config.toml
model = "encoder-decoder audio transcriber"
dataset = "read English sentences (LibriTTS-R)"
train_examples = 15625
gain_aug_db = 6
noise_aug = 0.01
time_shift_ms = 50
input = "waveform_16khz"
tokenizer = "char"
vocab_size = 32
encoder_arch = "quartznet"
encoder_norm = "batchnorm"
encoder_activation = "relu"
encoder_channel_attention = "se"
encoder_drop_path = 0.2
encoder_depths = [2, 2, 3, 2]
encoder_kernel_size = 25
encoder_wave_channels = 96
encoder_wave_strides = [5, 4, 4, 2]
encoder_widths = [128, 128, 128, 128]
fusion = "prefix"
label_smoothing = 0.05
decoder_width = 128
decoder_layers = 6
decoder_norm = "layernorm"
decoder_norm_position = "pre"
decoder_activation = "gelu"
decoder_mlp_ratio = 4
decoder_head_dim = 32
decoder_fused_qkv = false
decoder_bias = "all"
decoder_qk_norm = false
decoder_layer_scale_init = 0.1
decoder_parallel_block = false
decoder_inner_norm = false
decoder_positions = "rope"
decoder_prefix_bidirectional = true
decoder_connector = "mlp"
decoder_tie_embeddings = false
init = "xavier_uniform"
residual_init = "scaled_by_depth"
optimizer = "soap"
beta2 = 0.95
learning_rate = 0.0024
beta1 = 0.95
shampoo_beta = 0.95
eps = 1e-08
precondition_frequency = 20
max_precond_dim = 1024
one_sided = false
adamw_lr_other_params = 0.0025
max_steps = 4500
batch_size = 128
epochs = 36.9
lr_schedule = "linear"
final_lr_fraction = 0.1
warmup_steps = 450
weight_decay = 0.0
adamw_weight_decay_other_params = 0.01
Rows from block 3 of the text decoder, named by matrix and row number. Rows with one number belong to one neuron. Each number is 128 + 24 x the weight over its row's rms, rounded and kept within 0 to 255. All counts start at 0. Numbers have three digits each. After the name is the row's rms in percent of the matrix's.
# fc1: MLP up (decoder.blocks.3.mlp.fc1.weight, 512x128), inputs 0-127
# fc2: MLP down (decoder.blocks.3.mlp.fc2.weight, 128x512, transposed), outputs 0-127
fc1.89 101:106141145134116127109133132119150174150134120151126161074131118080132124157110115118154146099136147138119113129129136101169123121150131127154141137153129126185158104106111118166140113178138165102115081110138164149131146091165125127163120128134107153142125137128124101116081143102136094132135158058134163104114086135140090131097102149122110073144113141130076114161133143140175110158101
fc2.89 105:151106151131149119139140081077125083145144194132121123126141165114097122115115109112097123129147135165085124133099181158083105128131148159107134111118146113109105130122134161149131103121191139130127104114121116133141121144142127134124104141126103163129114137130130113096124089152123109096172096130132118126114173127107154136104139151143119148068149136189115166072109073122136113122117
fc1.90 103:164158116159138073119088132082129171107108091102146110091149114133135118152146110130143117087137113153123101143128130089098090152140123165110139161109124142103151103107124175117134127133161114114094126147159118128108157089079108154144106142120149116130151106162127115111142100093118105097120123146159140140135151128151157121134187145129155113166153170099114094161150115080142093125135
fc2.90 096:088156134152147131117188141182133150141151130133104158124142141101134135135128118137134086121115172134166117145168105175128119137101096070142117123087093151079096113112118128145110115174151107071158129122178121116150112097133137119127124119131104129158122147130135120144092153112101149120117103121175089141118117087150143141093116131131150126131128074164133113129114093148135134165099
fc1.91 107:072169102115106101109104074168107143109121127107118112120157099120165126138131145158142157138120113158133127152147161127116127119110143148112093125131139152140127147172083157101103107099137110103159131141118132156118141154131118106142133153112117149091163099137164108105149139159135121131105177123117132129121162112122127146161167096073164096118106095137150086105162109117166143099073
fc2.91 100:146162084117090113156099128166128177122106095127103157159091178119127123148099149136124146108147129150126123109120163136147144135108111156156156128078157150113136147124107129162151144105121168154149110123101110135165143065127157181111138074107104094114168130142115133123116139146143097135110116182112144120140134142152147154114114152129104119143123089148111139130105159150136108137185
fc1.92 088:142123064107142095122130149140175122088124140127193108110173116143126128134110144133094153109101127136146133107143172131090143111120088150132061131130139129069110127116152162119138127104154141127160155118155129124086114150127146086135138140165159104106152124128117077075146122118146109113167118116123124128095150097156142151102147131148132131148142111161116130145093176100122113117121
fc2.92 092:129131135145125133112114106096106146156104129096103146105127177117163114105138137127122092114155178107114129151130128147113140106141130081123143151081104110137198112080121143130145162134112126138122174192143137144111157139091119108170124121143079143128114171114166161139074165141164134128134117150113153134133126139136138168120130166133131151120112059096128091127120104138116124129116
fc1.93 098:088132130115140149127145167139108157159128153132159134119140147113157130079096086121131135102129137136118098109145174159132122111123167103118120151110102106141149079136139094147154171131128121118177123129141114105134131162142171071136071125149143122147109125121169092109110185173136115152141143110121147147127125116154119168131097155139134124129116167128106161127177146182137138095107
fc2.93 100:127152108095090118113099168135157129105162085110163136137087117086153121078168085130101159156119116135089112151108148123160148168125133112103092140174117166107139123115149149126101081137107171130111189135134124117145117136080140119119096136152144129115159145132138107107137105151124130129163086119123160155077130111130142184125116125103143127122105102113127091139122131131114115142100
fc1.94 108:141131105166126128145132143181127130132101101134093117162074098131123138107112166119178132144113165164135129185120112101150122100111075113094105116128122128189147121121084142086145141132141116110143142115122119135100120140141169175146091160124123106177125140171128140088100128157086134144149132154117152109142148143106148143146134148127157164153159100132116122156147150116117100095134
fc2.94 104:151140117086097145120092122114113092160133113081152100146127146132155153170130155140119137106092109106161126100142118136080116129134106160145144133112156161151119144103113103090111082097113151146120132169132164094137100169136136162096147111123123154118139093140115133108157137137148133171098125152100065107093136131181108119138167132155125147124105099151143105098100140106154150162139
fc1.95 106:137114123116080116148103124088114145125112086072144139176107131142150099097098115169123112122116100141101094127120070140101102156135139110180124137106079089095149105131117116121111113137080115124132132129122114142138140096144111142124114123104111141104117096140152100091092106165155126138077138153126138145125101163155145114084145164169135123084149094094134140131113122112096155147132
fc2.95 108:122158147090159145114119145174114095107101136141158142131138146142170107162114125094098139127133110131162121179137113141150175112085143147118111070155141121172120153117107120103109104103133167111136143119106168130144086187139162110131174130131095131139096105085163138134127110141172127128151088075106118090132146123141142164120106119136095123133126123146113116111095150144106132103118
fc1.96 117:105153133076103162109100132127111127140110099077139093130095118120135148152097164086101127093154143151163117106140139132106136141112136102091157130106114091084164133146147139139084112110160155116119145110071125122141142155077105139097122109154128135102103152115131118140096115114075143163152145147166098112145123080149114158158157139120106123091140133131136116128083087144135135115139
fc2.96 111:157183125115086143106160140144141156131120136103117122096159115124113125148148150124104135130175161094096097116145147134093167146120133112155163138118141114137119180109107137139109148096112094141093120089089118155103108133165095096135158099134134099131089116098133145065149151110120118127115134161172091126121086120109103138125136126127146124084106130123198102145143138143119092126116
fc1.97 099:125161105164131121112108147102124164163146113120109140064108152138130176097150102100142116139156105115119147097164133137186142090139106151123141158159122127094125127152099128124122100139130129164134084153122117141082125146144116155131072140093184127108153105130149079101117135120121166079143109162100112162140120134102124113126106125158174156126110161132109144114129122155139117137093
fc2.97 097:162164127123126138154088113086152133116147084113133156135105105132151082102097170094106122187091108111115128133153145111102131158111153117140109113146097150164118166140172146112126110162130118143101125127124107127140149169120133127151096110132161187083149123119122126133115109161127156152128125100107148118117088164161083141116104124139097130099085130094148121119098140144100111137175
fc1.98 098:132102176166132126144114133146129163124158124162163131131157097137147096117104092139130135064085164147106113150139103139131097133073117090110098123152148102105124141104134064093095151107117158108141098147132160137128126151079136069146139130132090106126103118123145119156150135091147155126163094091116178140128113122125123112156106139181110120139125136136149137144120113138140121152128
fc2.98 094:099115090076117143126083174121166142112090132108162107098141151156119106107105129174119123141137136138139150129079128066130141137155120143113159116109102115135106151149099123146191166117119134152110126154111151113126126124104142193126148117167092097104109155129059122137088117122100139145133123122127136115132133158108126125125140116123123110125158153091165111125141116115081114137174
fc1.99 109:151125105154099141073155087113132136117134085138098140139133111143159164109149136147093149102151148141115129158145084110133151073134113112129155116132137174111142114148108163147108127112127142085163155157126151079143135171110129105109143146137107162148138101115138150098153155145148128139121090104133122138129128117157157148189064135150131157110157139152132148151115085093119160105118
fc2.99 103:138126093100150141143131142128113157127118123144142130125149094125116121130088153106116124120097113073162144125124122068128131152162091119101147115107122150130130112106135149114111118099130169120119116168167121165152102145102116103118111095144137120166082156130096122122119161120133148161143101132099173165072135127139116117128162154164140169109136097091123148072124183110087126171108
fc1.100 098:098123115092134122112116081102146124138082083073138115101109168128120125150102169154141124116156113143129139145119133139118127123087089134094104142137145106142183188090093155157159096101128118150131104115117137140105130124085082103118124156117140137116136117149118123110104090109134133128146155103139117132138146107082128164141148082154103099172090137122121127112131077115093142132158
fc2.100 109:091146088135114163127083128100127132106126121124130115115149125159129153142145134135146148133108125103124143109147123102112128156096119150138131108146116121141085124099149134079181113120137193095181141148095147107121168130129158160141119135131111159133153165139123137116070136058116103126128078094138162134126156081157120121132141090110140150162135201136139144131118145120131105136139
fc1.101 087:159106143115091126109133111144153112143117135133122143137144105119121137110113129121124125087119124163101129102155133133152102135034125116113148108130078094149112145115117108114123161130114055131124158102132153108078169152111107179120121124110138134136167083124157126155142153125160184125151166108115160170143137169141151106135152166153120120154117142107153127166141134116150120146145
fc2.101 091:143105136140135136144145165147143132111145130108108137105129174130130161088156116104132171121176135137155111111106100113095100129197111160081123160143134120106158095133116126118144159115120135079107146175094149130062147124107137118145129083093152145134148092147083136115094099125136140168136098139192129098122145127131115095097134127125118129127153118161122135141114116092162136141140
fc1.102 096:133128172120122101144125096132158091098112127149114158161104124150136101138137118131152115141153105123121158114139130136146134108124095113066157137101113182120153134119143140147143117138126137156137135096146119142150142129122164136133066132125150116075103093143134128112128165118143172112111206127138121102144084162112122128160079101125104112121183159133185097107095132113115119104115
fc2.102 100:190123118119157121118149090123104137139106140118116130140146136113153127140140134136124112098162128133109085125117152122114114160131151130172103133151121087093093112142082087123147114139127077145139119133091090129136089148169131129120167139161140168162139123106123120155132077074165119155117130156138162163124131106142151168108136087149178101108100134113098154150154129164121097137096
fc1.103 114:107153158111122138145137133106101128115149146094161083129167129158141121151111133159109117166123096089110147136134131109096116129131130116137115102075091063158129127118136118143117135094143138126091165135145128168102107134161138121146090133124120153170169167127148096163104141151152149159087128172103127102145105156114093134141124137104104127133085147088150110118086143128112117143069
fc2.103 095:155146112103123128143143132162148117133131091151098098088121151136096120118138162145118155146150133159136124126150136163112183108110143152102087163132152107122136146127154115103127088088136127126096155130118119124157097146128123155086130119155155081117114159092145131114107130150137093110108119118151133170123177089134161149117101101158109071109073138164157124119115125135199130134110
fc1.104 105:162145093101097133093153142173132165085144111100140138120139124108159131125154117144145088106114093098123144121144093162129130081158132133138172096120118133096140134145138143164111142137177113115103089148125109101112139147126094119150078142126160140152088162157119097142090125142133119104125139124180087132138124124175123123160125110158114113176145114104128112109093127146154067136130
fc2.104 099:108146127114121118124185166116109105211147149174120136166179135119146163129116128146129157167097138111144129168114163110147152153119111141101074089118124124113116109124131093135135115176144130118129129137150133106148088101116137127106110169146129099142108106121119092136115109132159134118133132133120168076086117127096103156134125135114104132142143143081102095122121124101082160107103
fc1.105 089:157112147111106156117128072121144157131118097127125125178141142156153154132154069150126114121154114082137096147110134108139167115135150131121143156176140154125150127142086093127095103146090108132144144135139117093090134160127143133145140129081110125083143133152132130139111185095099109147127133154107120143148166132166141177145129173105113136133117120155159139150112160149102085106168
fc2.105 099:118138143120143096117140154092101121149146139145126102113136100167099113092093121141104122115147153127141153114148127116155126183083160156123157127096096117123142101139163173148099115130156135150135107162117153147128159110104122102134130122156085154073132099126103092162102097148129105108151100129214127130161123161140149128095140174130089082151115119129134109156128112131136147125129
fc1.106 093:119150140124153102120128112143142136105120160105134142143124097141100108136084129088149084131152113141119111132117115151151167139091117166179151146152098144129136124144176119086147112072071125082145134148108134158090106135120110122173115116129109133183122133121102085091099140129154145062137128145127153132155106147156174144132147099143105151136107155124128104150122116139139176135112
fc2.106 096:122073174109087176147168156138103107118156108153132153103098144150146152102144130137150100172098131114124096111114113148142120135142125102122137116123160135154136160134134130122164117156180150141148105145105152115138176129122121095123126140114124161105143137103152138152168124111154134149121134115151117147101116060086098117110106137146076104103113116135148151136099145119123114187182
fc1.107 099:128147188155106159113139119143152159122114135113134151091134183111159100082117136129145119136095155137121111107135115151103141093119108151094113082114095142125156137127126110112097126144109103134137162114154145108162166138133098135159094108125148119124096153114134146142098156105088139150126144152166117115113161135149083060158089137147160126077103086120145152163147130122107144144123
fc2.107 098:093103129098102145124147103121157141160111125129128124097108103111102142159157123148115115165117121105132168139101079138104071125143126114148130103123127120119146190120115134157144087120144164153116124158161111172118132121137144149139100121111146137135098152183155108143128075147187131119128106118152117134114122110110110182097087095185101160121093154150135115133145106098135147140143
fc1.108 109:141118111085107091145149118131092143152140096119114114131111145131141093150132158145128104092090088097091121107131174140112167117106153105142119125126166125131107101128141109117110116130105113093112142155143144148180114116151090165078115138129150112120106145109091153100117148091146143112133169086124082085131180138088142122095166113107074127146153133107137107112118091115139107148117
fc2.108 100:145142128139109144104086134092140113129124143145071178071105080129126142154109137133101134119149145105100108146099097109148122124122142128096122164133106178095148142127133115130126129097167140110145131088125118121149113135106097118153158111149104157138173117112114105124132089101118128127147070146140180090146155093147085116133125155141165138136169105169129124101146135123130166108176
fc1.109 094:078109076129118099182129153144112123093154132120125102157129122081161102136124098182122139183129126144117127140125106157131125138119167141106090159149112091110169151140131136152095089139139154090102101162152122126107092099145100127154116131122126115129113105134120091132094147095103178146131112120136119138142099101110129142092148143137184150108107128130138142106093160130174112107134
fc2.109 100:149113141135131160089128132137073127139152156104144132171119136209128104143124126127136135110135144136121133180103134137144125126089166093111169116149114128149123095098168104146136135076137171136137128176133090080167167165104108134113128110105116104103121109124128098097134098106117139152135148107115164118115109148139125088100107126102135102169155091125113138095140120163139159142129
fc1.110 100:113109103105124116164144114093148095155122127155126146122113126133114151155103178096129155146160106133115148137122100072151145101147137143145127125155106099145179161106173118092177129161100080154136113135159090120100154117129133124122107127096167138134167110115161117119104118165113153135132137118121098124140148119142158091136095148114137166127148085087108178078115106144161122132142
fc2.110 100:142142145155131119105093107111122115102178149069093132125077129137168133131131121144156151148154112086116157119150114109114113119115150130097093085161161123083129120122118146137123116111150139153132131139126150117142100157117087177133108114127114134107124080074119129121126140082137090079128126125137134142136122159133134131123117153103142102181108184138153099135163187151138134140169
fc1.112 104:149092133127109125138142109146165121092122144126095145085128143143122096151129133154107149137113124067137188114161125116105142122104090086132143115085077128102148102087114119127119135152124135148078113109132113126124150174122128132123142146163176109093154149153157092168105147139124135145086115095116126079130090101139161115119111122097109102152126142121137098114135096168157161147139
fc2.112 100:129144111156157130157088129143118144107080123153119099179101083173133095140125132083114132166109138161163088137094161163077088107106110147131138135138142134146124140141076129088107134116119126103118157132120160080115125144126130121112094141117132128126083161153096146119179120145129167124138127126147168144120153100094108118154115152121094136134139119132106114167107141120129084087131
fc1.115 103:147145152130147148119127077170137129103159102136143136061139110135162073124114123113140118147141145110162135102140114121107128094135118122098141180133126131110125100107113113159133148107146124105134104146113110140176119109117115160176116116102166090096125133120172147106153162147126135132080092139160117121153155108112153111132131086129106078146108096139130131072078103115106157128099
fc2.115 091:124140113137120165134134118112154099138118113080120109143156130136129164146120162092163134114147115119101131154133133128127144138105113138118137089102132121132129107192101126123151154084150104135174120099131124135136127177112118111096138119127110122113116146077102082093119141076112163072137139100077132149068137110161103116118147133141154152148171192145124156138110110158134110158135
fc1.116 096:145193135154104125091089115164148125160120131103101112149108122148159126100135156195115119189070085138154135138124066122142102161115086125117153175147106135144117102132137128104119157153150139159133085153118128155143138135118112102110146122107108122114134118104093124117118158102108136108117129134141149155121171133150109114105135165141138126150106086148148096107164119123118096143122
fc2.116 103:148119110109112103167162121099131160113091151144158134096115142143089108113154106137097146100126167140066117105096164117173114100104169096169148127160160096113140166128140166155089130109125125093153098109120126179128137111118147160103135108115124156148111141147116101160127119147129108119112154118131089126135100086109137129131136125147095098157142133123117118164077175127116116103104
fc1.117 101:120060158133125099131097123154164128135109092092166097111128114097111148134105148141124172135150175094144159117112125136149121170122140067112140146130136108110072155119097100114132079147149175135106125131126178108085158116131112141108124146162106112160111118149112148131133131120128135111156128071120104145105097143114140135106168126135088148121121121126093172123121097159140140128132
fc2.117 105:164157147137106121134088107121075108103142126107164187106122147159124146102134105155125140136121133144136157134106128121137124114162118175077132114163100119142116139166142114158081116080167124136148110136153101136137106167146174155150135158099157128091172147157128118141157124108073124115139092139102131120113123125117104146093142138108110137144116132126149091076115125117112069139146
fc1.118 104:149146125152130127095164098122148151102105162140098138115164113107127113148147101135146122128139126162161178134170146134178115128114162115119141151153134090105152153100101117139098127120123099097136113152127165098149160106093099119138084105132149111126116096101071140106142116110092132134140089109121121134131143122056105117139110085085141088118127157135144114111101154106134129085170
fc2.118 092:135145166138141134176112160069096118124089133131122147119106127109112168117131128087114132139128132076105074134139132120140137126144079120113113130133098151114122116110129172122152139102185139104129130110119113202102085135142136146166129114117122127096155146170144127119148157133107107132089122107125104138099126154152163116171147170136109136131158130133164113173135125088134120125072
fc1.119 106:130152172148070109138169144143142141115154070155130144167110123144158175107133141133137151167115148168117141113163125152134153102105139139108139130077119115104180152051106118097130130133088154135146132098118134140117104129079112152127108136151118087134153156107145131123120127146105119108123104145168148145132087134126145101092161130156105121149116128136124152097139099176141147119123
fc2.119 105:125103134115169139146101099110141147104114117131125117129095136141133183107149103110113135107096134120144132135081099141117120111136173133151116139114125135147127138102110127086104147147129126149141151105118190076112109077204102116145118136125118186075123141135140127132154152157096096129137127130146121172112193146135122147129093117126161155163114161178131103131116115117141113135152
fc1.120 099:138079157097138124124111146148135124117161097119107159131149074134150134118107107106168154130122133086133127114146127142087060162189126104186143144127077161171130138114141110141096120106084091068103116128133105095126118125120102107117129100139130096146138115107128124144125119111107075103085138130111133113111079117152139141113139122134140132140081097153109127113132133143136122156133
fc2.120 098:124105154142134176142142123137169160123050127099137150138101106087100154133124132136122104122084097085144127090114138099157151083094094115146107101109181130115139136097128140080149123132162140108104174136125116129108111153105120125121179134106139124147137122146099149126149150151125133152153129150138183113159143132130153138157074147167124117089137139116130130122137156156134172124120
fc1.121 100:140141129112174121117130077123162122083147138068137126111159142114144156105116112145121193130128145141160099132108124087144139096079115080125070148170089094124112124119125130119108140095120119161119118119166157130136138136106114140162110086166113132085122125144128141151142135123142089130119107120107130152110110124149156127148119136141101136101155068152142108126062127112115152150139
fc2.121 096:087143118145141103131168143135098072139127129181094126143071115127105151131142118135128099140160158115069133112127106149108150172107142166089127117106149148131110111094107104119116113158120119123117130161117074134082144104138134101126089148151139140146139124130132141139176133123111110130158089130122090086135149069140141110094141131094171119173120133103112151109149154161119130116134
fc1.122 097:121176175145096118095093155136112142067133131111110119130124109173089126123133138161118108144130144113132120136112111139113110108151096118133102129107148125172138154119096117136142134162125133083129142120138108071133145139115074086088158116103139140117081133132142127125084149143126111119167150138141106107128155141128097103107147081135157141096122177115112120150090152103060152119150
fc2.122 095:150075103123142129121120111069132151118130130135087128160125095164124124102133123136121093140117130078107133118164128124171075107110128125110108118127114153125173145172124145103142102119110161149129150124127168125099156124125128132103136159102115136112117165166107154101092125138084128125088098172092133132130137148099111096148132139137065145140084137142139167116143114126138192094139
fc1.123 101:127146134148133074140114131163125109126108085148147117124113173127126119117103136158129105127166152132149159089124156131157135103119151070119097146164128098157162152147113121152115151133087117103157112110142124110124143139142139133127154146112105092169101120135106112141164140141100071140129161108120077129150145146110082122112142154095146130145121139073154089146154104137100113115198
fc2.123 098:110121126090136130140184160120149152135123153115168125110119089091152152078152177172140149104155125126122103093107091126151105129157124139157131115119113114090181060140119101143134092127119151144108123124136162113119147108194104153098079111135113101125129170119116095125135107112171125148136125122112109131124125094123101165108122114157129131097140103123148116095102135138104159126146
fc1.124 107:139073105139112156137147121156141170104169099119143144105124133130148142107103132172130094168156106130137159146157150081123099126136147134149150126105116150107182158108118152151171122118168164158159126133117117112148118117105117092153106119131130107143110110115108150123127157091114064140171125145074143118154099153145143134122100162136167129096128156076112164149112128144107127117148
fc2.124 112:121134110113160131094143129108114127103118118093112090092110100115115188059135127132141134140131167086152113126140116138115123171160169125125100120111121155133144133102107105155143115125142105085160122142128148120133099133115094115140101128087123105128098144140154120099159076122168162111183133142145121159135110145115161099147101149107132090147172150109125098119138158178114166138095
fc1.125 095:170128124176153167141150102142117165129118070116163137157112140138156093165106089139122105146117172139118160137118111075101134133137098114162122096114132109099128097095134133130128119136131160145110102110127097148098163179170100173121118178121117160110137111129140160115139100133163159147122167146161107126125102129118152089124128124102145106167133110163097153112130116115152105103131
fc2.125 100:081136127140094102112097115141152085131145104111166125106088155144121135104101143142118125115133123137128073126114141129153098129146117173140098157145155118116135188143108136140143133144090129119138148169166108143127113125073161079085170136138105115132123160128149114113107159137118134074126112121124153119133115112164132150181090123146119111071143149114164109102116135073119116133147
fc1.126 108:156062101122140117172081104122097164128140090111107132115149087135152161129131111092093138091149095164135112117112114128157107139147132126116091103103127172150126099104139131160108128115154109078127135108120164091106111116099100144149122112092135137128153155163104143155148134137159099118142125083103081134142138095135118111150153114124128122122135127120121152175139135078087136085115
fc2.126 104:109123126119115087136174118148139115129163138116173119090150140109112123078156133112151134130134137164101122130144130112113117114135119133113132145120159103114131177121167109142123128140154149137166165174125142155137144160163115100136136109163166119140045143132078153140135114140086131105116116105145187110124112109121084149106138115133100147104104139136091159170093140132184135108144
fc1.127 112:140131072108134134093148114138133143122075121096122130184140121131106142092126119145159119095146133143148164142152150110187143131158177132124086144124132087134122135107149113119179089079149134123119151122147167123118146069144159113103117130127174135138117129126106135137122112122131116129175155107139154118095141110103126135122141073116095132141112171091091141133122136145168174145150
fc2.127 108:121151131078144141124125126157145128163100088133104145114105188135134117114101155114106139122147090138111101122107114129116130132104102138128128152123157108157153150157120142155138090115130132146130112095112098123147136137100162193126118100105124107178105082127186156122144125100130126122083158125142134132128160144110155087109141107097134130196142132108139180175160094148135134163114
fc1.128 100:101114100156169140072111111123160153131141134123122125099091131098116114167144104081160128136151046165116152129160129156136170100125119090102110119155105148144062108074080138141100169168117116121129151151128142113154107129136124159109116133111120120144168125111128110122132122124137120140151091141154099139130103140161116100144118120133148133150111120148177151147146164121126112129149
fc2.128 099:131161150099082124174139088153167127105113171155136109117154155128131105081071145157134099140148151116145159107115157107129110100106147134108096106153121129127113144126110115161162118122108123085106152131153073088129103151126130161149174103069117135114113128135141160099119123162131117126125121156121114139121123115107122174115126116107115149150169149179172123113167107133135101126104
fc1.129 108:138154112098142119167069131138150147123137131109140111143101140154150124119141126138091125169132161138152093102140100117159169127123078095158155110138144102128163122113085119103126130097110146138130155156151103159105101129072130102100104114127144161109086119097132131105156082135134113140145104064137136099122180111178156169143141125127129156165140122109142121136117104125111126081129
fc2.129 110:165111134126111156133126145147128172140111149108111118114169064092142186107093123097115111110132126145104137107102151118126092109141120115124118165128115156142111141150129133140130161121157116154117109158123137111140178152107134115124119136142126149118086132176184189160124148130104086130126148115185149168161149150136123167145128142079117086082115146161126143128143118150112149129135
fc1.130 094:157126101111116104078131085090120086097082101150109121142155112099174141109103119123152174094116117120121115106152119124110117146109099129160111105116159165135126122126108150143106094143162167175152087122113136141122090135081124127119130057095123105135162142107137110121109121157084136116117146130132172105131172141163108158142128106139100149113117157107139118107137095137117123164141
fc2.130 096:094105149113135133105124148140114135141158129152128119130124132163147070151135179149137072168152141137121163122078136103129118174115130127144125150096161119113135117152149101130120145154109106164119119118161138155096132127136115156088135157097173119119084100149106117138148093109094142099136161141118093128125132156110143127153095161119179112125165127165153123159130092110104130097068
fc1.131 093:121132182106154095107138139100145170100127190124101143150156157117103116099137108127113113164140128150082088089141126111148083146105144142105140090150148169144149154155107176128158123159091127119175097116122145128130147089131099171111142115135147159158116171119141106109075154134136145096112133119150128152123150138162144098124114132157115106138120130133155082140132137168116114119139
fc2.131 094:125137159100153164154138105182106126145133127108140127147124172151157136114092124136131124186143128127133116148121113162079133098128104103104147119129174089131146103133094147138107079138103113091119149159095181128158117167119157136128137125135123105173148173161117130093176129106098126152107077113158121103140111139127119127127132094112124121126099117115125175138135087134089153102155
fc1.132 094:118125122152137136148125112138127110123071094083137135117116161144148177126115161110123112171154091085131084119169104134159107159107099136149142163107096159114146094152100113114130132126107157126157077120130141074119153113080077126106123152111120142144153121148128100109132096130193113117132156107125138157102125134135123112152116119092154090091100105112146150137126107112149129092143
fc2.132 098:126107155066119092148121090151102152114172159118164111162132107144135100127086099071084145109100139137123157170124142111109203097101133089133102158109149111157133158115130115116176127130138143148146136122123131123125127143187116131131129116130117138135104156145126131161138169141143129131118116133176143114115166086102131104142148103116079139113133117153117104125107138145103108138168
fc1.133 103:173106104116127148120144151144123149158148131130108095088139148121142116142072113157157137124114089145107142108163148116115178167106100112153122144103071126126146146152094132141099120143115124088093160122139142151139153098110102090101144148133094179154142149140131129151130106090092117073114121150168118104134118125132101092122125135082128135148118119150133116076151159088115168144133
fc2.133 101:103137132176153138115084116126109154112108095137103095171172123146096127123157117128119116128101138133125152133136176124113088109114094135158162055156120105146124091122185135114095127139106101112133108172116107171151096161119109117179111120123110133109147149154135097125136136116149147137130142149133180151121147127143140134082129104122177087113113173117111140131130157107148099121125
fc1.134 100:169106120137145127139151125136144145104146161168130139076099146143163089111126115126101155135155139114142155134101144133119160107123102150128134141139095147136100100107089149163129083146143098143163127160153118181083135125125132137144133114122107143114086118097148104114164125106125162112133144106096116095152067131157103135114090127144145127125146121096110117119118091127154116037101
fc2.134 103:122122126129169160112119143183112128141132128170113098121170123129089149132126119142109122160113083136103179170127099105089100121133144130120121128107127138160144195147110112124138143073118074099112105120104103107132092118132122156113153132126113118106155106118091154147125114136105117127131101156118119100134133097168150110128135150105107226116127144132134127141131133088094157114122
fc1.135 108:155133153102137155125125097156128117148107104112152143077171141127098092113116098146154139115124125151131163122149087180122149127113137102122111080125078098103125139139157152143127138116147108118162166142160134110099125144075140120106094152135129120092154156089157137127130144086148095166092158117138140163145156084116142097145171114109146106106107123072140093138120117148136118139108
fc2.135 113:132116105145140121146135146126109108130116110110122140169140118122130130118108136120100082140098185084124120154132156069132091154151123123138162157110128135067114107167131107096145127111107149150143067123103144154127125145132101113188131132120159144117096113138140142073077116143140118187148145087100122151123132105109106133164099112128124168168120115138127129107122106150168144157104
fc1.136 103:133140151135130119145108099138148136138165134127140134163129123090122090093094088110125090094124128167130127133093103166106107107121095099136141113093166108115118181173122109149141096091126093137166118138108116080089143134103097116084125129110105162133167121087138100147102132149114118116140148131106179107170162100128108169119140134154139148143118135125124110142144134098173103082148
fc2.136 098:124129126137126107142109079113101157099116150134132105139108126159124147155132180158129081157163127063144137123176123156142132158109109150139130150160112091108125144094136106124095138119113147092111074104150129116154119159167142110136115118145164106092134127112120124136137152127128161129151090124154091133146092150112121114154126124133108124156154091146164111110176140179137163180095
fc1.137 106:079145132153104135150133172166110105094136147133101121135140112143125114110095147168146123132158153098088115145133164140130128139102167109126126111141103134145104128152147127089117139165183121135105124141094145053093185093165110096111124107143134129145164117128132107107126160104106108109157125142082091115154110110116134173163117122152136099129120117126147103130163105136083099109147
fc2.137 114:131100075173145115085078163121123107125128065128108102114127099146130155116123138119139166103136132154120116141127121125079118099153090133130154131114127103118143110095106156137099123115112150106147136134145154099168199144129120116104102112119108097111130130135105152122144132155169106140154118162149163123110130104143198083109111117129138133084144134110143170118132135096137106078127
fc1.138 099:129143164125098147159111122156120171130166088104085142099145143113108162137142113124106117138125113135119121128148129146138138096094170128173152147071087118160130143126163104144112163112113103106142105134129121104132097130130161135130105155157139096096153156149149138144136151096185142087117085122104172109129098146121127087114085123174092097119131162143125122122125123120130101169171
fc2.138 096:137149111100138095105129146163129123159158138137152122124116117120164101175123115090121117135130132145129195138104120131117114134116124169116109104138102150113162151151122125084155153149170176106104136092113121177137174119125104096135117149113123113158125156103103149101118135123044098140155142160142110133150136110138133142160113128102102102130119120107141095137088068113167124095126
fc1.139 104:095164108080103105123151113160154132121106095139085088145107112114154102115108161143129134127129072133153123137113173121146120122119121095152154159158140089144116164143107109119131136140114121079158123126148109127132073134126159122144118134115118140108092068107194129082124119110131127073123116128142115125113158123106150146122145126086091136179131150139098092134146140148136114132087
fc2.139 105:120169155149157110122146107114127123118174082082107103101108109120097161087166137123124105188160165143125107129137153159142124110137136162140153144086097124093153146181160126079112122093141146125103143118145128102142128119149087112174136150074135115135145127128129097181124112086138106108142136111112145106104165110115123108143125098121149143113122110124103101120142128097159108102131
fc1.140 105:109143159149117100134152126127119123147116097127123120097103161158124123128110062138101134132158165132108088139135143122130173163108089167120108167110132084126161170173089111132141139145109161122155092129069163110079121142153122120165151141103164165128119161161164123104128137112087161111142160110127135128128131140132112142138120116097129115132161174144138106104094135114115136167120
fc2.140 107:122085146173163149164084120105079152126132125168160127164152124098107082108144102115118131116106142125115116151129118111131136103114126079109114129073184127167145115163062181144071153122126124118134129144148135163089117111132175141120123109129144099121108130111128107126122127114120149102162106103113137136126102130138126099153159157131123124117139130130097135122119166077119143162149
fc1.141 103:102105102136151121119085144121115106123094098160118131133186125122140153114134130157156107092132091133156096117146097109127144171136154114114117138117114107149141128144135168129176100124160159069088166127170128154118111118112121147104166124124113122091125148128077135096142126126136136131132150169107152129121083153132187135150125147127109132146113161109100114085067136094097109111115
fc2.141 105:154134187130069131118116133101135119129157134151143123087149132143111169147117119116140137123130148127156140107097146070106122132130144103141156108164132130156117118118129098162143094105143103138118149157121112103110114115087171104124109126150150139095164160139165112116142124118128112110079126118157115055109110085136141131108107143080157097136143141122135094175168137107170134085139